config.toml
model = "image captioner"
dataset = "regions of photos with short descriptions (Visual Genome)"
train_examples = 203450
image_size = 64
crop_scale_min = 0.7
horizontal_flip = true
translate = 0.06
rotation_deg = 5
tokenizer = "word"
vocab_size = 6471
encoder_arch = "convmixer"
encoder_norm = "batchnorm"
encoder_activation = "relu6"
encoder_patch_size = 4
encoder_depths = [18]
encoder_kernel_size = 7
encoder_widths = [128]
fusion = "cross_attention"
decoder_width = 256
decoder_layers = 8
decoder_norm = "rmsnorm"
decoder_norm_position = "pre"
decoder_activation = "swiglu"
decoder_mlp_ratio = 2.67
decoder_head_dim = 32
decoder_fused_qkv = true
decoder_bias = "none"
decoder_qk_norm = true
decoder_parallel_block = false
decoder_dropout = 0.1
decoder_inner_norm = false
decoder_drop_path = 0.05
decoder_positions = "rope"
decoder_cross_attention_every = 1
decoder_tie_embeddings = true
init = "xavier_uniform"
residual_init = "none"
optimizer = "normuon"
muon_scale = "match_rms_adamw"
learning_rate = 0.002
momentum = 0.95
nesterov = true
orthogonalizer = "newton_schulz_5"
adamw_lr_other_params = 0.0019
ema_decay = 0.995
max_steps = 7100
batch_size = 64
epochs = 2.2
lr_schedule = "constant"
warmup_steps = 1420
weight_decay = 0.2
adamw_weight_decay_other_params = 0.01
Rows from block 4 of the image encoder, named by matrix and row number. Each number is 500 + 50 x the weight over its row's rms, rounded and kept within 0 to 999. All counts start at 0. Numbers have three digits each.
# pw: pointwise conv (encoder.blocks.4.pw.weight, 128x128x1x1), inputs 0-127
pw.56:445504474469450411546494484478539451487591537420492572503470434532388585479549432502521537473513531592505495583599453473471520560516467458509540496351429518550506467417546488513518526489470455499416495567571428512421504439380476488443498539452452556512440529543450421486510485466543445490497560450515471439432496398412493533501503420576476489475483405501474500548581530451508466448467
pw.57:408470475562504436482460587493449562506494482398581527466405508530460576509487549498430521517577503492519537529417498540443540571551520505634500502487544425481487473486524520579511477475464511493414433506470447501488446481524543405485536457494504505441470514576511445463436451503505580510533538483431561486462492447428641455607524593372469454515528506520532532529482591428506539453586
pw.58:548575450453585531508506464428430462564483457480587541481515602501558442557577575540461452504503497595404494440530537557497533463456505502555558504533505471421471444515493498506492503481432450527543575463469507482431588472477619459387569457504428423519435398553441447483548516413507468529528505505514467400487526478447469490505474493578455389503535541471486436447493388482449468520524
pw.59:527397440475511476535495522443412473474458465516502474512395422503535408542464442478485558488463518510458498515593522481525477505460572456480612568552451440592535499484525367512506487477509417463592487475654485478449490506533508576478447553463500521539468501457448497503568507487495449552434481424470615521522481457528426468626440461521534460481510496466507452553558504595511411438457
pw.60:452406580483452473540541439505505563414552507571497494570526444471444515498560508584475532446575491597457480572538521499536477459611479517443558483566430451422479504509434427567533485510469466549509465479593450435470542510447538570425501491453583504553504477428544492571442512483467468510475508530521462479422459446456578634582545481445466429450505482464446614538535572501537539463542
pw.61:440540448514530489477485629487567487529505519492482458497443500458629468525474460519412508461608514514505491490406475558511429547577524473540490627458555525589518545472626538547463448452548543558513435420448531498451503517472443529519614490518490512467509494450488479604513612383510536482432495456489459457551458563569531461516531504500525523521435438471498426490464440480496481406422
pw.62:483417560507503433526484448492496461514433462489461483539567415559421539517454433527532543466426578584508535459576494529434529572391446523474564548553506620497438482468487513585447477510542519454440563558470460601486505536498429492486550499452459381624531506469541530472520522419471545527512482566533490430540467451569463521517544518448467527379490486427455416483588461459449484485527
pw.63:527524492566469532449509690444524532540532498567480563521481485580477559512491486453480439505498447492530443504498573492545545479496475441429545490463558492500511546498512461504398515531451437399447485475377480517424570395511605552468517488389417432475529544445491575462476408485493494514515468460526458448493463568603509526572504463475456540472433552514511516488505397516602562489526
pw.64:477499449471421420496438428628500437529589451544526475473558499561512496583510488521444495418577533547472541465543544499487559430476423526465578523532451507500597511496477368490534506463517508448519488476526453501453468533532463531475465482552414520497552491508595461480521502449493402591535560545451421446416409449443431474569538463533515459465494464556442508571459456447486485538641
pw.65:515483457454444487523520424488496494538456451487495475553519492433481480585429494485476411492557506572567440442433541358496460485576530459478590464449520443521426526577518525446575489496438491456459536496472597388502457436524522492482445519477529596537515498506475465459488564643455468466520492542503472446426433406410504453490513514599535514591469434528559441495513471506517454621531
pw.66:538578469501540547590473455530500593546508613520470486477485468491520554515463413449514537526449507517494451640526483569529517519416536602499454482565511447548441525493504530465495433425502463499590406448566423444467567462573593449416540509560513475534532550407446560477485577441473518514511495435491593599502446460565466544580464549472551503451464539471480450442576498478503470533469
pw.67:559400524486509549572575425448463514486471505514488542472577503627432456515567472566528580470631564474474536510468457505508399604471509452510532475474375560451465473449523497462474464392563497515436422541473483548548485514529471445462517500481389492457488456534507538474508589386526531480516472503478427510585474518473502520478491487522450527472507525613608478550469577519530520456428
pw.68:457498560556530461524597517452477590539508518516570616517388602432463557503470428617517511549548491453494510535559514576521477459466508520505536453476378542530480594480408502466470571547452482518538477459485455443483582496472563508583445482619519530561488492488473476481567496504484497536535516452610572516460498447504492514399499502464450515410468520483562426503432550469491599464440
pw.69:492485402490514457515452446442398508488479561454539460555518504459482461529546507529416476458524394502497533436469471520417448567500538525536476575528445480479465548511502436442474576411423490488520560361636440559502540426490500542505449445577489545485436462522505442460556414533479472529486465515381482520467476422457386519453515563533552437451450547520464469473475465426520479544408
pw.70:540484534467505430429464479565469483526534554691491487467499438503526404508489487518534538476453553491387432612516490474432467449462494499511492512492503523488515523467502427479547511493547395484438549425515458482463429540514462567463481506449460502493544499449519457491565474493521456523437582515512455419657483461603563466538505534418459490636413475392475512509457495501561468481503
pw.71:582505465551509503488606493462530544451500543480567634499492505564470565466535444454468502502455598516571537547520551488518594601547435504458478422580501504441455523465461477450512535415407493467545560476527460525498579554361511488535498521465540540494519518503479509404539436509455488552546498489501616539600442462523520410520468504420531459545451437503510502488499432448607592463484
pw.72:449384470465448464520523378471505488424367477530480520439506512512512531564584535458525515494451456577529447519561473560517488411544426510447562436442561501522474468466452523548452365482481500552497473536457585484576513599450522447543526468474496466468519461459581463589451492509505495519536470467487520453502474533575490480559476453468491483553538450545528472549401506526532567679449
pw.73:532463459469521473451493441442500414506465457540527491535459492577514505525654548473481531454539439517466553501541545509497509467511550498564448422470440442555501476560555544531529490544518455515685510537390478492504467506561405491537524486451627492543542412433472476494479536436428434547506493558389533397528414481478520468473406486479445505507556461505410527568488507566489445488485
pw.74:472501504459512472536476659536497424469471511512528544476494499457412545506462492514512630458428470500472455473483487494469498486476454495627545483476454398492540533550430429542457476436473458480554411511487473548461467462425672511556507618496440557525599571502541464467520425423550503497495445513614434443464472573470480520522519441462457501486479513527440550453464577471502482535461
pw.75:517619493496509459521492616559496499568495466566503487572497381510550447445436475572498516545560551500452471489512473482521492433489453526572467514469550500477494496438545463510456579488482392464441500535465509477448526501470566474478524440464513553533436462455504532435452645452462359501568627545436493542419513506546408453503569428539462487506448519432463556504529602533512506541432
pw.76:494402506510514527595472469485560487554549436471375526517522543418481512522468457549473497477461519537395518490479458483418450416461433608423456524473606550515583510439462459514441563516536493561543478510462517520459436505505436530472459483468490473525576369548503503475558534428421563497477510395544491628572495438514440472521549569431512530434469474478549488454449509541588516448477
pw.77:432522522443454478449531579549483565592561433457478455512465543503463495507536544509487431458412531496475567494496512509391487377393419502504632549429598541519515543498554439493491503447516474475588488487510397494567418442518592405554529518456453573456477485539445574500540397521428503552468586485458473494573507441565568482491518466482508494472507489452507524467524429492534547495561
pw.78:476494446533475509506464493520434521520614539459488496473553519470431489512405524466524523458492474604526479446435438450482470474504536572484468544481493475540468512564447428468462460503546472510419464370619382452443525472506524429510524406465580431465614429480530485481479467488573515519564476533583462431449497516425539572564543454484441450565554420408521497505427455472490546524407
pw.79:528568483452507502572477511461440462471466616440533481559483500476531453470516591432494466442587477585624514496472439429485506593451504488548550461515548511460580435462463411483478564544542549599458486510438569562478504452490500408524412549466459432478505499468487431440478465494563562505440521509490544490494528446503483488471528454406489495524473437650443546505429448379481492498571
pw.80:509423469514517499487558442469436514474435516502481531463526480458549416509484585508563502437442498508620455450473465490484537459475515454497587393474490526516512549429437447570518490533553560477496491442496595564497480510492503456651488553564433529537534488448548496566485485596520536536553445651564466458587476559432491587459512391532488494458463530550526548564458517461598445497544
pw.81:477616505485412571550517576564466435524437541536484479432475565494505541526424445490488448455475482527479572457528422540520408481503514400436529448433528542504498443560547508528513481446401547562491522459411588395490504546531431540516559555514445469485530494466565452463471506474430464517474504377490549457510517400468544505481547457463497493472431628493535492486446510635467441500436
pw.82:524517510469582511498460490623479462501371554601473553637523478457524445518520547460487523440460490563475477488576575571593405515504556503450503500511443550399468512433505352473467419486466552530452481500514461519558528524467558414487531476471538498452440493438452489554455565464463554525484473477451435568499572400546495443478513393507475505513461483468488469539440520533401505530476
pw.83:488474522505391652545513560431467459582444480476457444443424492436514579584495518506509444432439460464443607469571525515612420455471483506467490470467589520536550529433546504461369536475553522437447486446480519456515438415479503490498659386453495487524457522455450512505504534527483480538489478445592436479484440444533523488488436497469550525529470487510433518517492511486453502544511
pw.84:480542498437392559484415437436507445475537475500443481452476438569488449532458553461466510491539448498431516473532486478543497482511443478504513505467454529502527516500516505458520443421495433510465454584658456546451566437457452482486453472502424463480518601603484498518662463462508435438439450531529564509515483492412414470481469513448439565503473422497451469469360456444555536458430
pw.85:543468574478566403401514530526475450425529506502418430512487468411439483485577464490527466550514470443568576495470483530443630339485447486484442491560585454560526517470544455480522500519517469556480494548489426502465598547482495466486488456423535518500499524512545486489460526509449440467505458431465640535477486478478481416480489440507471497501485388502519567552616497549480515490630
pw.86:497478468547429516411508486480591508480572543496466475525538549568388462564533582519467491515516523498445484573419488437509545503471402492512463586534518474515503559431506574496483482639511517587511463567450511455610498402524527489414479468612455506438512447444423524479523472453506424608548478573470434512456435504504475472500554507421537513446561472510555509484489437451505383504435
pw.87:453483513483587530619466487491506450511430598526574488430506427466492514547430521541482440491534487409444541472511505558466527542469601471444546467463546517505465554548441520508394526494470547509493472485527497544486509506534503482501531646577528499508508401438502447603441436594403470456478561451474435434520640515455457526467446500517505554486523478469479475623489546520593435455519
pw.88:431495521561456469580597551463604487476436497384519577458467477489656506423453504508477477483524500507480566458572522551469449453522530446643547465507545465445518424491469560505522511523543536474414455549483455503434483387613436484524508540484490556464471503502525485633494545466559485489466613503429586466507494480514502532526551462499503534474499517476392419575492479473477493510498
pw.89:447502620407479447485477506497614458481465442453511530526521367523490521488437452533596513458573450549396498478520535502505463431555506576455461566450512545480497597475482548507531474468479501487529489495588480440536483418567474584553454480477465453467541384577511486471429407506451530553549534588474513528594481469519378471501484497529496466560533499486482497506455419447511538374496
pw.90:569539519462529483493510463432539474468508457580504476451494519518517439543542509489503523486463436450520480490589437482455490478441497515506482522461614482541498431475543522481484560574459490511518581431400489470645449551469461536552412482457448497474429508484501554616481441491590468452577502464522520396479495620426459372530487468514503564499490586428468475453444557587506566523390
pw.91:440391626499371527488504521430425547553538483451463530481486442427530582477525525553502466490498535450476418446486530574524533499432532499550537481580559533537491459504430468482534481488539507420498405560531496477506521407362590411564518525442536483507485524634581445516493503526466472398544492472554530513478486491480472533478519546462453484414499500563514464412428493541517512449579
pw.92:472462547449519483470510405503493467505455560520524392454479494513440455450452528512536518496610529464535495526466527542470534425438442427386442545562490482475586565495527490459630493612539504530627535548518486437475529459511475541529507543505484447507449425525552562516487499431456392496473516519448622497537490457475441510538531531523464425475441497460420625504565475570603458518481
pw.93:505493486455449415425542546478507446513520486680570542457609451548526465482479497502395592504643420485508467496487467470567564454486417488605502544521483529414454514512472585523571520505601462439485455514481533515450541423494533548592510430470585458520538492508475517540540544501468412522466526502550468499462527532511452429494532494498444350519514458498511531476445505518459473544487
pw.94:521499488583516453436440488483487498466565461575439481503566482571442470519511499450493469504570608568536456496475473545523467533592469473564480427566500509411534443484460481489403493635479591484490577602495539638417571520491494496479473457499477472437466412464441421499516527473519513462443477438455446515458432457607505584579441506489485493463488547479507564475445567445500600492487
pw.95:487502458493496518548574385536504435488613484464551401455496486495639406538472441568506440496450500495544547454543500486542466417544446458461498471521518509547449524549509474461440482478464478504510554467455399439615534463537599515483478544430532479496439472554549492500449497538488482545657443515443394582473503506540511540515577429530552507485475567483559524507467514439495473631494
pw.96:495428514452517468595469510468538439509442516447476515555448502494500518500443635513497395551524492535545464492540530504516443407451520514446483497559499458494451464523540463538463440426559490405668516493579459562534586526471515499453402459453436465434421438574511638414491478478413557473514457451503470569556462539443508499471518433457431541539495506493469535460571447499499515571505
pw.97:514467457468514502459481480417547446455524508541418550522507512663450507448516459530426518447560533531501473400536525552582571509508453429509430558503452585527379568489444573478423536430587510433450501529487501529479475509379512452541523550553519479633520552406478442442561458490479497479478437508553468568470579447510460534524483469528472511424522469501448526482447511493504601483433
pw.98:508427455493556464478524400489499429515523572552483483554478515510475588467487431455440480593472485451537432530504561493468471446484468528442450486505472397497539454513497464535511528533501517546510453425404461611453508452491509481413457589502482546546498470450566434484400428428475467584477541454466453614566602404487477445480546490351455542507519512491505414506450509473548513434576
pw.99:492458482542457556521492465453464513464451586534421486513521543472469570634532431521450475481523533471411501437525542483441551459464465478455420601463417483545546504435439435448481459486498449516505590488567545473440443556485551525516532469439543494564449457481443506550433507604503560465417429541466446543415528546494527431522526570460565407603437505460409511497538441526547399475488
pw.100:502526529460515503521480525446479451528494482544481541412523568435576604464457441490569471454506501564452583426537461455401472543416497517517518481414565429572546582521477502466472497488497463523417529475582449579533436504551518507370491462526512505545549501565566504508451466430438459434527430474483469476483522452425453544483508541446444481563561491433491499487406507529640407420581
pw.101:466463536389481489394554489536515500515553551487533495432570628480505460576556539416631417557491552510486561455544490534587387528544445453414512579535570497439604539470441465516484516453477576534472469477539444466476475442470486427532458533428507503465500504445491479471490444437469492514519607544496504543535532518454488482538486512586431427498590505509496567599494485419461453507510