config = dict(
    model='image captioner',
    dataset='regions of photos with short descriptions (Visual Genome)',
    train_examples=203450,
    image_size=64,
    crop_scale_min=0.7,
    horizontal_flip=True,
    translate=0.06,
    rotation_deg=5,
    tokenizer='word',
    vocab_size=6471,
    encoder_arch='convmixer',
    encoder_norm='batchnorm',
    encoder_activation='relu6',
    encoder_patch_size=4,
    encoder_depths=[18],
    encoder_kernel_size=7,
    encoder_widths=[128],
    fusion='cross_attention',
    decoder_width=256,
    decoder_layers=8,
    decoder_norm='rmsnorm',
    decoder_norm_position='pre',
    decoder_activation='swiglu',
    decoder_mlp_ratio=2.67,
    decoder_head_dim=32,
    decoder_fused_qkv=True,
    decoder_bias='none',
    decoder_qk_norm=True,
    decoder_parallel_block=False,
    decoder_dropout=0.1,
    decoder_inner_norm=False,
    decoder_drop_path=0.05,
    decoder_positions='rope',
    decoder_cross_attention_every=1,
    decoder_tie_embeddings=True,
    init='xavier_uniform',
    residual_init='none',
    optimizer='normuon',
    muon_scale='match_rms_adamw',
    learning_rate=0.002,
    momentum=0.95,
    nesterov=True,
    orthogonalizer='newton_schulz_5',
    adamw_lr_other_params=0.0019,
    ema_decay=0.995,
    max_steps=7100,
    batch_size=64,
    epochs=2.2,
    lr_schedule='constant',
    warmup_steps=1420,
    weight_decay=0.2,
    adamw_weight_decay_other_params=0.01,
)
Rows from block 5 of the text decoder, named by matrix and row number. Rows with one number belong to one neuron. Each number is 128 + 32 x the weight over its row's rms, rounded and kept within 0 to 255. All counts start at 0. Numbers have three digits each. After the name is the row's rms in percent of the matrix's.
# gate: MLP gate (decoder.blocks.5.mlp.gate.weight, 672x256), inputs 0-42
# fc1: MLP up (decoder.blocks.5.mlp.fc1.weight, 672x256), inputs 0-42
# fc2: MLP down (decoder.blocks.5.mlp.fc2.weight, 256x672, transposed), outputs 0-42
gate.428 102:189131092142062169129105119133116152176103160135136136115101093146110148152099119110115091131130169100147189126090100166132137111
gate.429 105:126113087127104112075136157088151125075172107108121142099142107061087158094110077140143142150212168147120174118163159130138106129
gate.430 097:101123132153114082111104111076155139136136202143088068160119124072189158138119160168178204129153094132167153098119138194114146114
gate.431 100:133133104154089143111123092187177155085133107149125090133067106145129088181111134149158158155114167122125182149089147165158172094
gate.432 093:138129139144138131093172134174056154124118174132099172128142096103172121127171107101099132125136123138133129109142113171162132123
gate.433 103:129112112203115164123144090113192093185133118143135169184100145104190111093173128120129124098109080168037111152112093168125148217
gate.434 102:162169118135160117149152104092101085157113147164068147049146099142157137150133105136149164159134147098139148119147049109061159104
gate.435 096:135128104129136100079109097109143093123139188078147133162099104112147108121137154091069116077165167135166137143112086171113057130
gate.436 099:130042047155146091153169115070217177087142095117101122091091127166190139154119138125136156121158118089126110164133116144091128101
gate.437 094:110150132164182164118153142171091151115150133100108144139115105166081095090101137179169073149123128111138164097132121158189158178
gate.438 103:126141088136153160161144121132060098151161104152168127105081142074184119128109112128094057156052071102173189165147158143105123115
gate.439 100:174171127092074175146084106175154137082093171156092110130172143133157084101157123146131118151179109142140109145103081131127154093
gate.440 099:157142107094151074159105167107161159135167146130132132154137131151126146117125101150094111081115122140171133128103105135138147140
gate.441 105:109104093072121154169142144197111177113097148135192122074108097107147151099110132100119116148107067176099100079143202122126139115
gate.442 094:103146152159129086108104136126122126177198119102151131136125170144086132132131156116146135195037120090174091132139125123069157128
gate.443 096:184167105147115128136108139070158168120140098094095110129149188083101187126061088135169075164126136093125122124093129141144163165
gate.444 091:109113085107122181125077156114191126130141138113152177165118074101103061171162124123135155123102055141142152073159081131096144158
gate.445 101:129100103195163112160170089097087115126109156111107119160078139094123175094140119083109133199105104172168117067145112108147131146
gate.446 101:079083164184156125136126121111150135105103177110138105129151106138152132128108118159127166158155147139129130117140089143113110077
gate.447 095:178162151111146173115127125112126165130129231132118164108072139121095156120069114099125180170106183185096113111123149104142098106
gate.448 098:055086160083176123183135131096081130155203087097094089072133133104125135085109156125177115222175120163135137113148132092110154099
gate.449 101:151103153112129145124153134126065152163178080077109107150135158149164092152106117099027131097093147085100123069163139130109133154
gate.450 101:134171164116114075124171100141129144132115099111071135098111116100143128056137135121186141151145063123140122181127081084142145137
gate.451 107:182091118095119166097078112108143114116179145177143088161076097094137167142115077178066145098113073111120154115110174167121150087
gate.452 096:147133089141074120170144124172165116106167050131101130136180096119085189163214079138137185052122148105078071123136160119131100137
gate.453 104:101196123155180167140129118100121131104115120131163171097091143037125126196098153115170078156147132105106165121085102173172085090
gate.454 092:164094147126168151179142151160100189089138089175134133157094153138224089133151127101115128143157088141148139133114135105085054149
gate.455 108:101138123159137080170093148062131161185168162164149128138142131106115093139147093203071159130092128132142126142187153086119107103
gate.456 105:157163166187161168100135112129106080167098084146089122143128179141114155159166117090139170116158134164125161155132109097143067056
gate.457 097:137094161093136091073100139147157196090229196147088172123144157101161121101113099166154075111109157140142120123148137147145183140
gate.458 103:083113154096104148098135113127095110115177145122136163167144057131126116112143103094102093144170152104102166106072099170121139139
gate.459 103:125190092190159110151133125022089172155115170157143143118113142132135187097133193188068161108162146116097165108104134102136117123
gate.460 096:166135125097134170106133115107095143047170116186148167174107104141159116162098202159105107127076107114098083141123133158096205103
gate.461 095:103151141141126119144147122150130169066160170087092157096159083124133115146120137125128118126134086122153174127170105132132100121
gate.462 104:108155176120156084145084173073165100164198126172114179140182176144159113157184096119091145185164115114171097148104180040114061104
gate.463 096:124157098194163081118143117154135129122146154088099140146069093114078121094114123135116115151168140121074097208110084119110087090
gate.464 092:153083115139114108155153149118120133068113157140207157156178100170140178105151123106145095062105112094149125203126088148103091124
gate.465 107:175097131175104110127123139169132214133127127124119105120126125088165106185179124106103195133105129127091130120097121147104108131
gate.466 092:112131133064091125139111126131128151157139148159114130110066162089132108180135124176133085101063107107103136117146112156147174139
fc1.428 103:160167107164114160122170147152152132144117175134156116123091094175141127109137155143172099066157133058166179149076096113147138109
fc1.429 103:103112079104151103133107198133183119091135113143138173135158101051081187104095120112143178120170127126127163105150143156157117132
fc1.430 092:134158139140093153104101186042176126117084141168204099148146102145137148157092130119116177113166156068122114105139119120140108146
fc1.431 103:108155137221125119090105162202125187121151173136105148161105125113079099134109152130140114075193098143134177130129150156162170146
fc1.432 089:121149135128081109113117123177129063112155149090090092131142119083127057116075097129140069114108186143112129136125160077121105114
fc1.433 101:145119119159104081147137134147139105135197124113125103108138082184124083090116122110205095138129083096122162166146176099161068161
fc1.434 104:153158080116098108082114089145077114150126164154096134088088054149119117114096146125106177182169153103142132118135128140107120072
fc1.435 094:145105113155103165146151157124134146183104107214148124146118142186116146158164112126191127161119101099118149122110136073124171138
fc1.436 101:125081100148169152177135105051195160097161084101136143123125150129189099147141144158148143128139102065085165147095192094149095107
fc1.437 102:116105167141155132139154170104096064094167114086147090120116098099108099068121101145168139193082131163119140117140115133167108190
fc1.438 106:170181177179148137094193080136072219082132129119151110088161133123105094108160101094130157174096123118089135171115133103104134158
fc1.439 103:105106136135133116158183132105154131108198083134178134118106092138101184170108156138109093109091173100126142084146178128118108106
fc1.440 100:132140134153119168091156118219151092103082095128099123061116111100139081152128133137103118195131142120131150131128104122122129112
fc1.441 095:123157218139172053171185132108137156164114101147136117135124184182080068086134099182148151079107151112095201139134076138083109127
fc1.442 094:100155110150162087120113104103136119153125108133148159106113194174089199107123120134134081178078155094172076120125133160064144130
fc1.443 093:138166135122146090105104161069093107140165111082094119101137155054150188125054089115171127170146111081120118146122142129135124168
fc1.444 094:092141118137063210113089086072121188127160121129164120065075150165120113132128129187147161156135110105137115191152155131104115157
fc1.445 101:171153144116154154190068140112148112150086123113157128108188146096108111161073158154139136124125197109160159144106179137090129121
fc1.446 103:103111139188126154078168121153103148172097208131143087095175130153064120156106115169101098181140125147124141137129128156087127084
fc1.447 099:094105139130070111182150146140093126077131102055144146143185116120139081081149138129172137103135058111167129156105124178094121115
fc1.448 102:149094150097113152135152122140119139100096099148070089158154116108094122122180173100121140148134166071125113139076128131149123158
fc1.449 102:116098109134173062166110100107175183146127077108137101172146087106124182135155157117183166141178097119103101183063063179127139138
fc1.450 095:122116183146104080141103119125111170174092085093067120176074128127123167131143057152159142149147111122149148174102125100129115112
fc1.451 102:202097144103090100121103167133185091132147139130169134137119113092115153137067077161090183133140117121170143091120224129152111115
fc1.452 097:134121083120147139137092147106139110075052134139143157200149164147141130113125129133159158109160163156092112138141175079144125147
fc1.453 106:110155094157110136141168165113149047140106108114107100102064099064097115090138070150119108104149154097123142088147157127169172129
fc1.454 096:123076121186163130141122119175150098105065090135184124136135115129176074104124114099154131119112111121112104140117140109202132119
fc1.455 096:140135058166194152129078137071153164099089113133163167097114134150096098138152138138143067184147146189160128103098166081134111116
fc1.456 107:101092138080084190086174112165117102102145177121153150132097122118073148094187123096134145120119138140143047074165108119145129206
fc1.457 096:127152139192112139161146115110103074143008050142132108158061069131075121140156169128105163122144127087111120105094135126115093111
fc1.458 103:128171112103077105150152173142084147116123092129087170162148126120138110125078120137119129130190138121106128096079138121144095168
fc1.459 104:122154128109151121089096102040163194138111139124125167093109149137137156102122162139094144167155131147075159103189147151188173133
fc1.460 104:139144130060108140112101146152090126111136119154084124196123171140119101053163160183168183116170088118093122132122131161186212147
fc1.461 098:149150094136122159102117123121147139115104109162133120091101144159146144136131107110086104090115166102142063110106170156147166122
fc1.462 107:108133104119135230075169114212112146105050135065121077093078138130119167108106163191132167050145140134096129112171099173123127140
fc1.463 097:126210151172068107118142172111129099152128164104127200179088119131044074131154123137173155157151138135122164151151057196126052084
fc1.464 093:121098146111119145140185142184134165135115119085130148171138105106097179045094162170136089118115146087160073113116100148164122116
fc1.465 111:111119097126151123155105123094133156151141111162178107120072121175135059127144192098099129065127129126132039110170098111127145099
fc1.466 096:179127129089130120145117122157162125150121131153133154062149137095111101121138085116168116164113124110127083181173145117190113143
fc2.428 097:144114147086146132113144148176134136112134196085114161099073146095162110176092128112103104156080147142091113126114118143047124055
fc2.429 111:124146159186130131109053154134107140213161060140143164214176200183122108044166115136134145166120137118168106142110127173113123075
fc2.430 081:127129148079132119100150135152148079110066066146119213147099121094157136098127162112151145147170197107083117196144111092154171129
fc2.431 089:093116168114066186159107154124179149092049122163152110083123117128145098106129128130117128102067171189078151153143120129138121146
fc2.432 062:075067135146135137146175091130136154077111111102185142112131098098122091162132134136135152131147170132064168150119082112154119145
fc2.433 079:104099122172099136060177126130107121134128148120083177136116117085129143136118132122106159173140162088108113149104096099083114175
fc2.434 107:147151176100151133083072115172113087169111138119096131153194157124082225051084136051137149139101119088133129136148166103176129106
fc2.435 115:094121140107083061099123165200127180186161157160103157153156204109167136115085096101084145094114141162170170154146138145153100132
fc2.436 134:143171105126142154149123133147134116120148100143098169154171111110169178084152163115121160138079128127110165137131164106094141073
fc2.437 071:121140125122118132103135122157135187131134110047110143141151071094157125174161083108069148198113148140175116112098144086107149148
fc2.438 092:119155136127030145097138149141132165098132191139107146126155199132128140136107137134126152108105107182153104139103159127097121123
fc2.439 115:107160115101111130066193074103114143111135087077124135096111122079115079175129150128085096161119156170090116118153155112149191140
fc2.440 126:108132131157099135090085140140122179112136159140080120074084155121120094165054168229111145136119148122113103158114100132120096142
fc2.441 093:113128160104152155086069137139091113122087157162106098091085106110121081103124120137118109159106135149129163152091114118185133117
fc2.442 111:146155108147112160147131104211205150143146125143124096053127150157116161112084118173154120151121150164102165141071128099086112119
fc2.443 100:098117179164123120101186147114124126070091110106124166112205156123089171121168135096090092154186116141170170050111126115117141109
fc2.444 065:109125100188148119116137127093128149095186107090096023084136115191098118150126098113153174139109093093114129114094142181084147103
fc2.445 113:090148111103141109141140145116112087102103111156080104175111157110126076138146122155107161102165112152111142137159105128168095128
fc2.446 067:151124147187088113141155136137189098090086137126064116143154112176154162111122128138115105134124118094058083104117172122141107142
fc2.447 074:099149109144174147081147125146112114118213174159136156118132156117133115122147116091164154150133125075104131103034187093129125078
fc2.448 076:156115115151101107102097179131122082121112122183123131158118133184046110150146118118145174096101139075080116115104138156104082173
fc2.449 094:133056040106096097120141161176108130106139106088173191132095089081125131097178175155097135180172115144075148105181103097168110139
fc2.450 058:091115135088159098149140193171137149144107160102094170115117117078161161136136147081104178092068112156068059107131132158108118118
fc2.451 071:102141131140113110077162142177081123130132170147132141066189084070086128109136095107126134149148146151125091110039202123207118149
fc2.452 081:132085131079132190138072088093137084149125155128142139085088111132133146147122155135086134135165139123152112112096114098118087133
fc2.453 123:150150097114122118102117146127198127070114111090124152192193120105128147193110094119137186141149104093144157117139125111128218118
fc2.454 091:118107115142131079145135097150124148160088146186171127153127143114174089133148139150114115091148142129104083139156169107128109116
fc2.455 089:147133099164145069148135084127134087071145086146123147116130142137122076135124129100108064138153156156104178098103149110129125152
fc2.456 105:078131127138112141105125131124148128158132137128059110130112143174182111090141084171138128093095129099107160140169091095121097086
fc2.457 142:088108071129161080142116110146111101124079116137136180156142146157094134168115154150067187139097133057118150122094082170159190116
fc2.458 104:123123110122100118142109104112137076106052126075154165108129081100085170192110172111139172128096107128105106126136125119133164138
fc2.459 092:190134108117171140125123100143132149091134129129118076119105187082112113154127150128135080110140137139155062114088104153154114141
fc2.460 114:098046135124093092142148076138112126150110189085118144126090147137079149127123099155143112132157123126120115096030112136152157189
fc2.461 086:118085177149135132065143124129084145132166110105207155158077140102064150119150144160160093133114117173114161166199170129126137125
fc2.462 105:203087144111159097153178091131135180155119115150139151148092154130096154130133130126139168099162141170113222121095129134148111063
fc2.463 065:159081097121152145095161126169128087161122107212108135160115112096136079135092094114099169133115152141144131125106060211153131189
fc2.464 070:206144177177090081168142154145097151122146140124137098136144083077141106133124092129150122154128141098122141128072105133140158152
fc2.465 123:149166181115085161154119124110128101147125105145174181104127050029143088103116050084130139111108196129107135112105174134167169099
fc2.466 114:090127173130115115115117081161124080174089108156134120084210093133152138082113126143102177157094190135160076122120101091160125096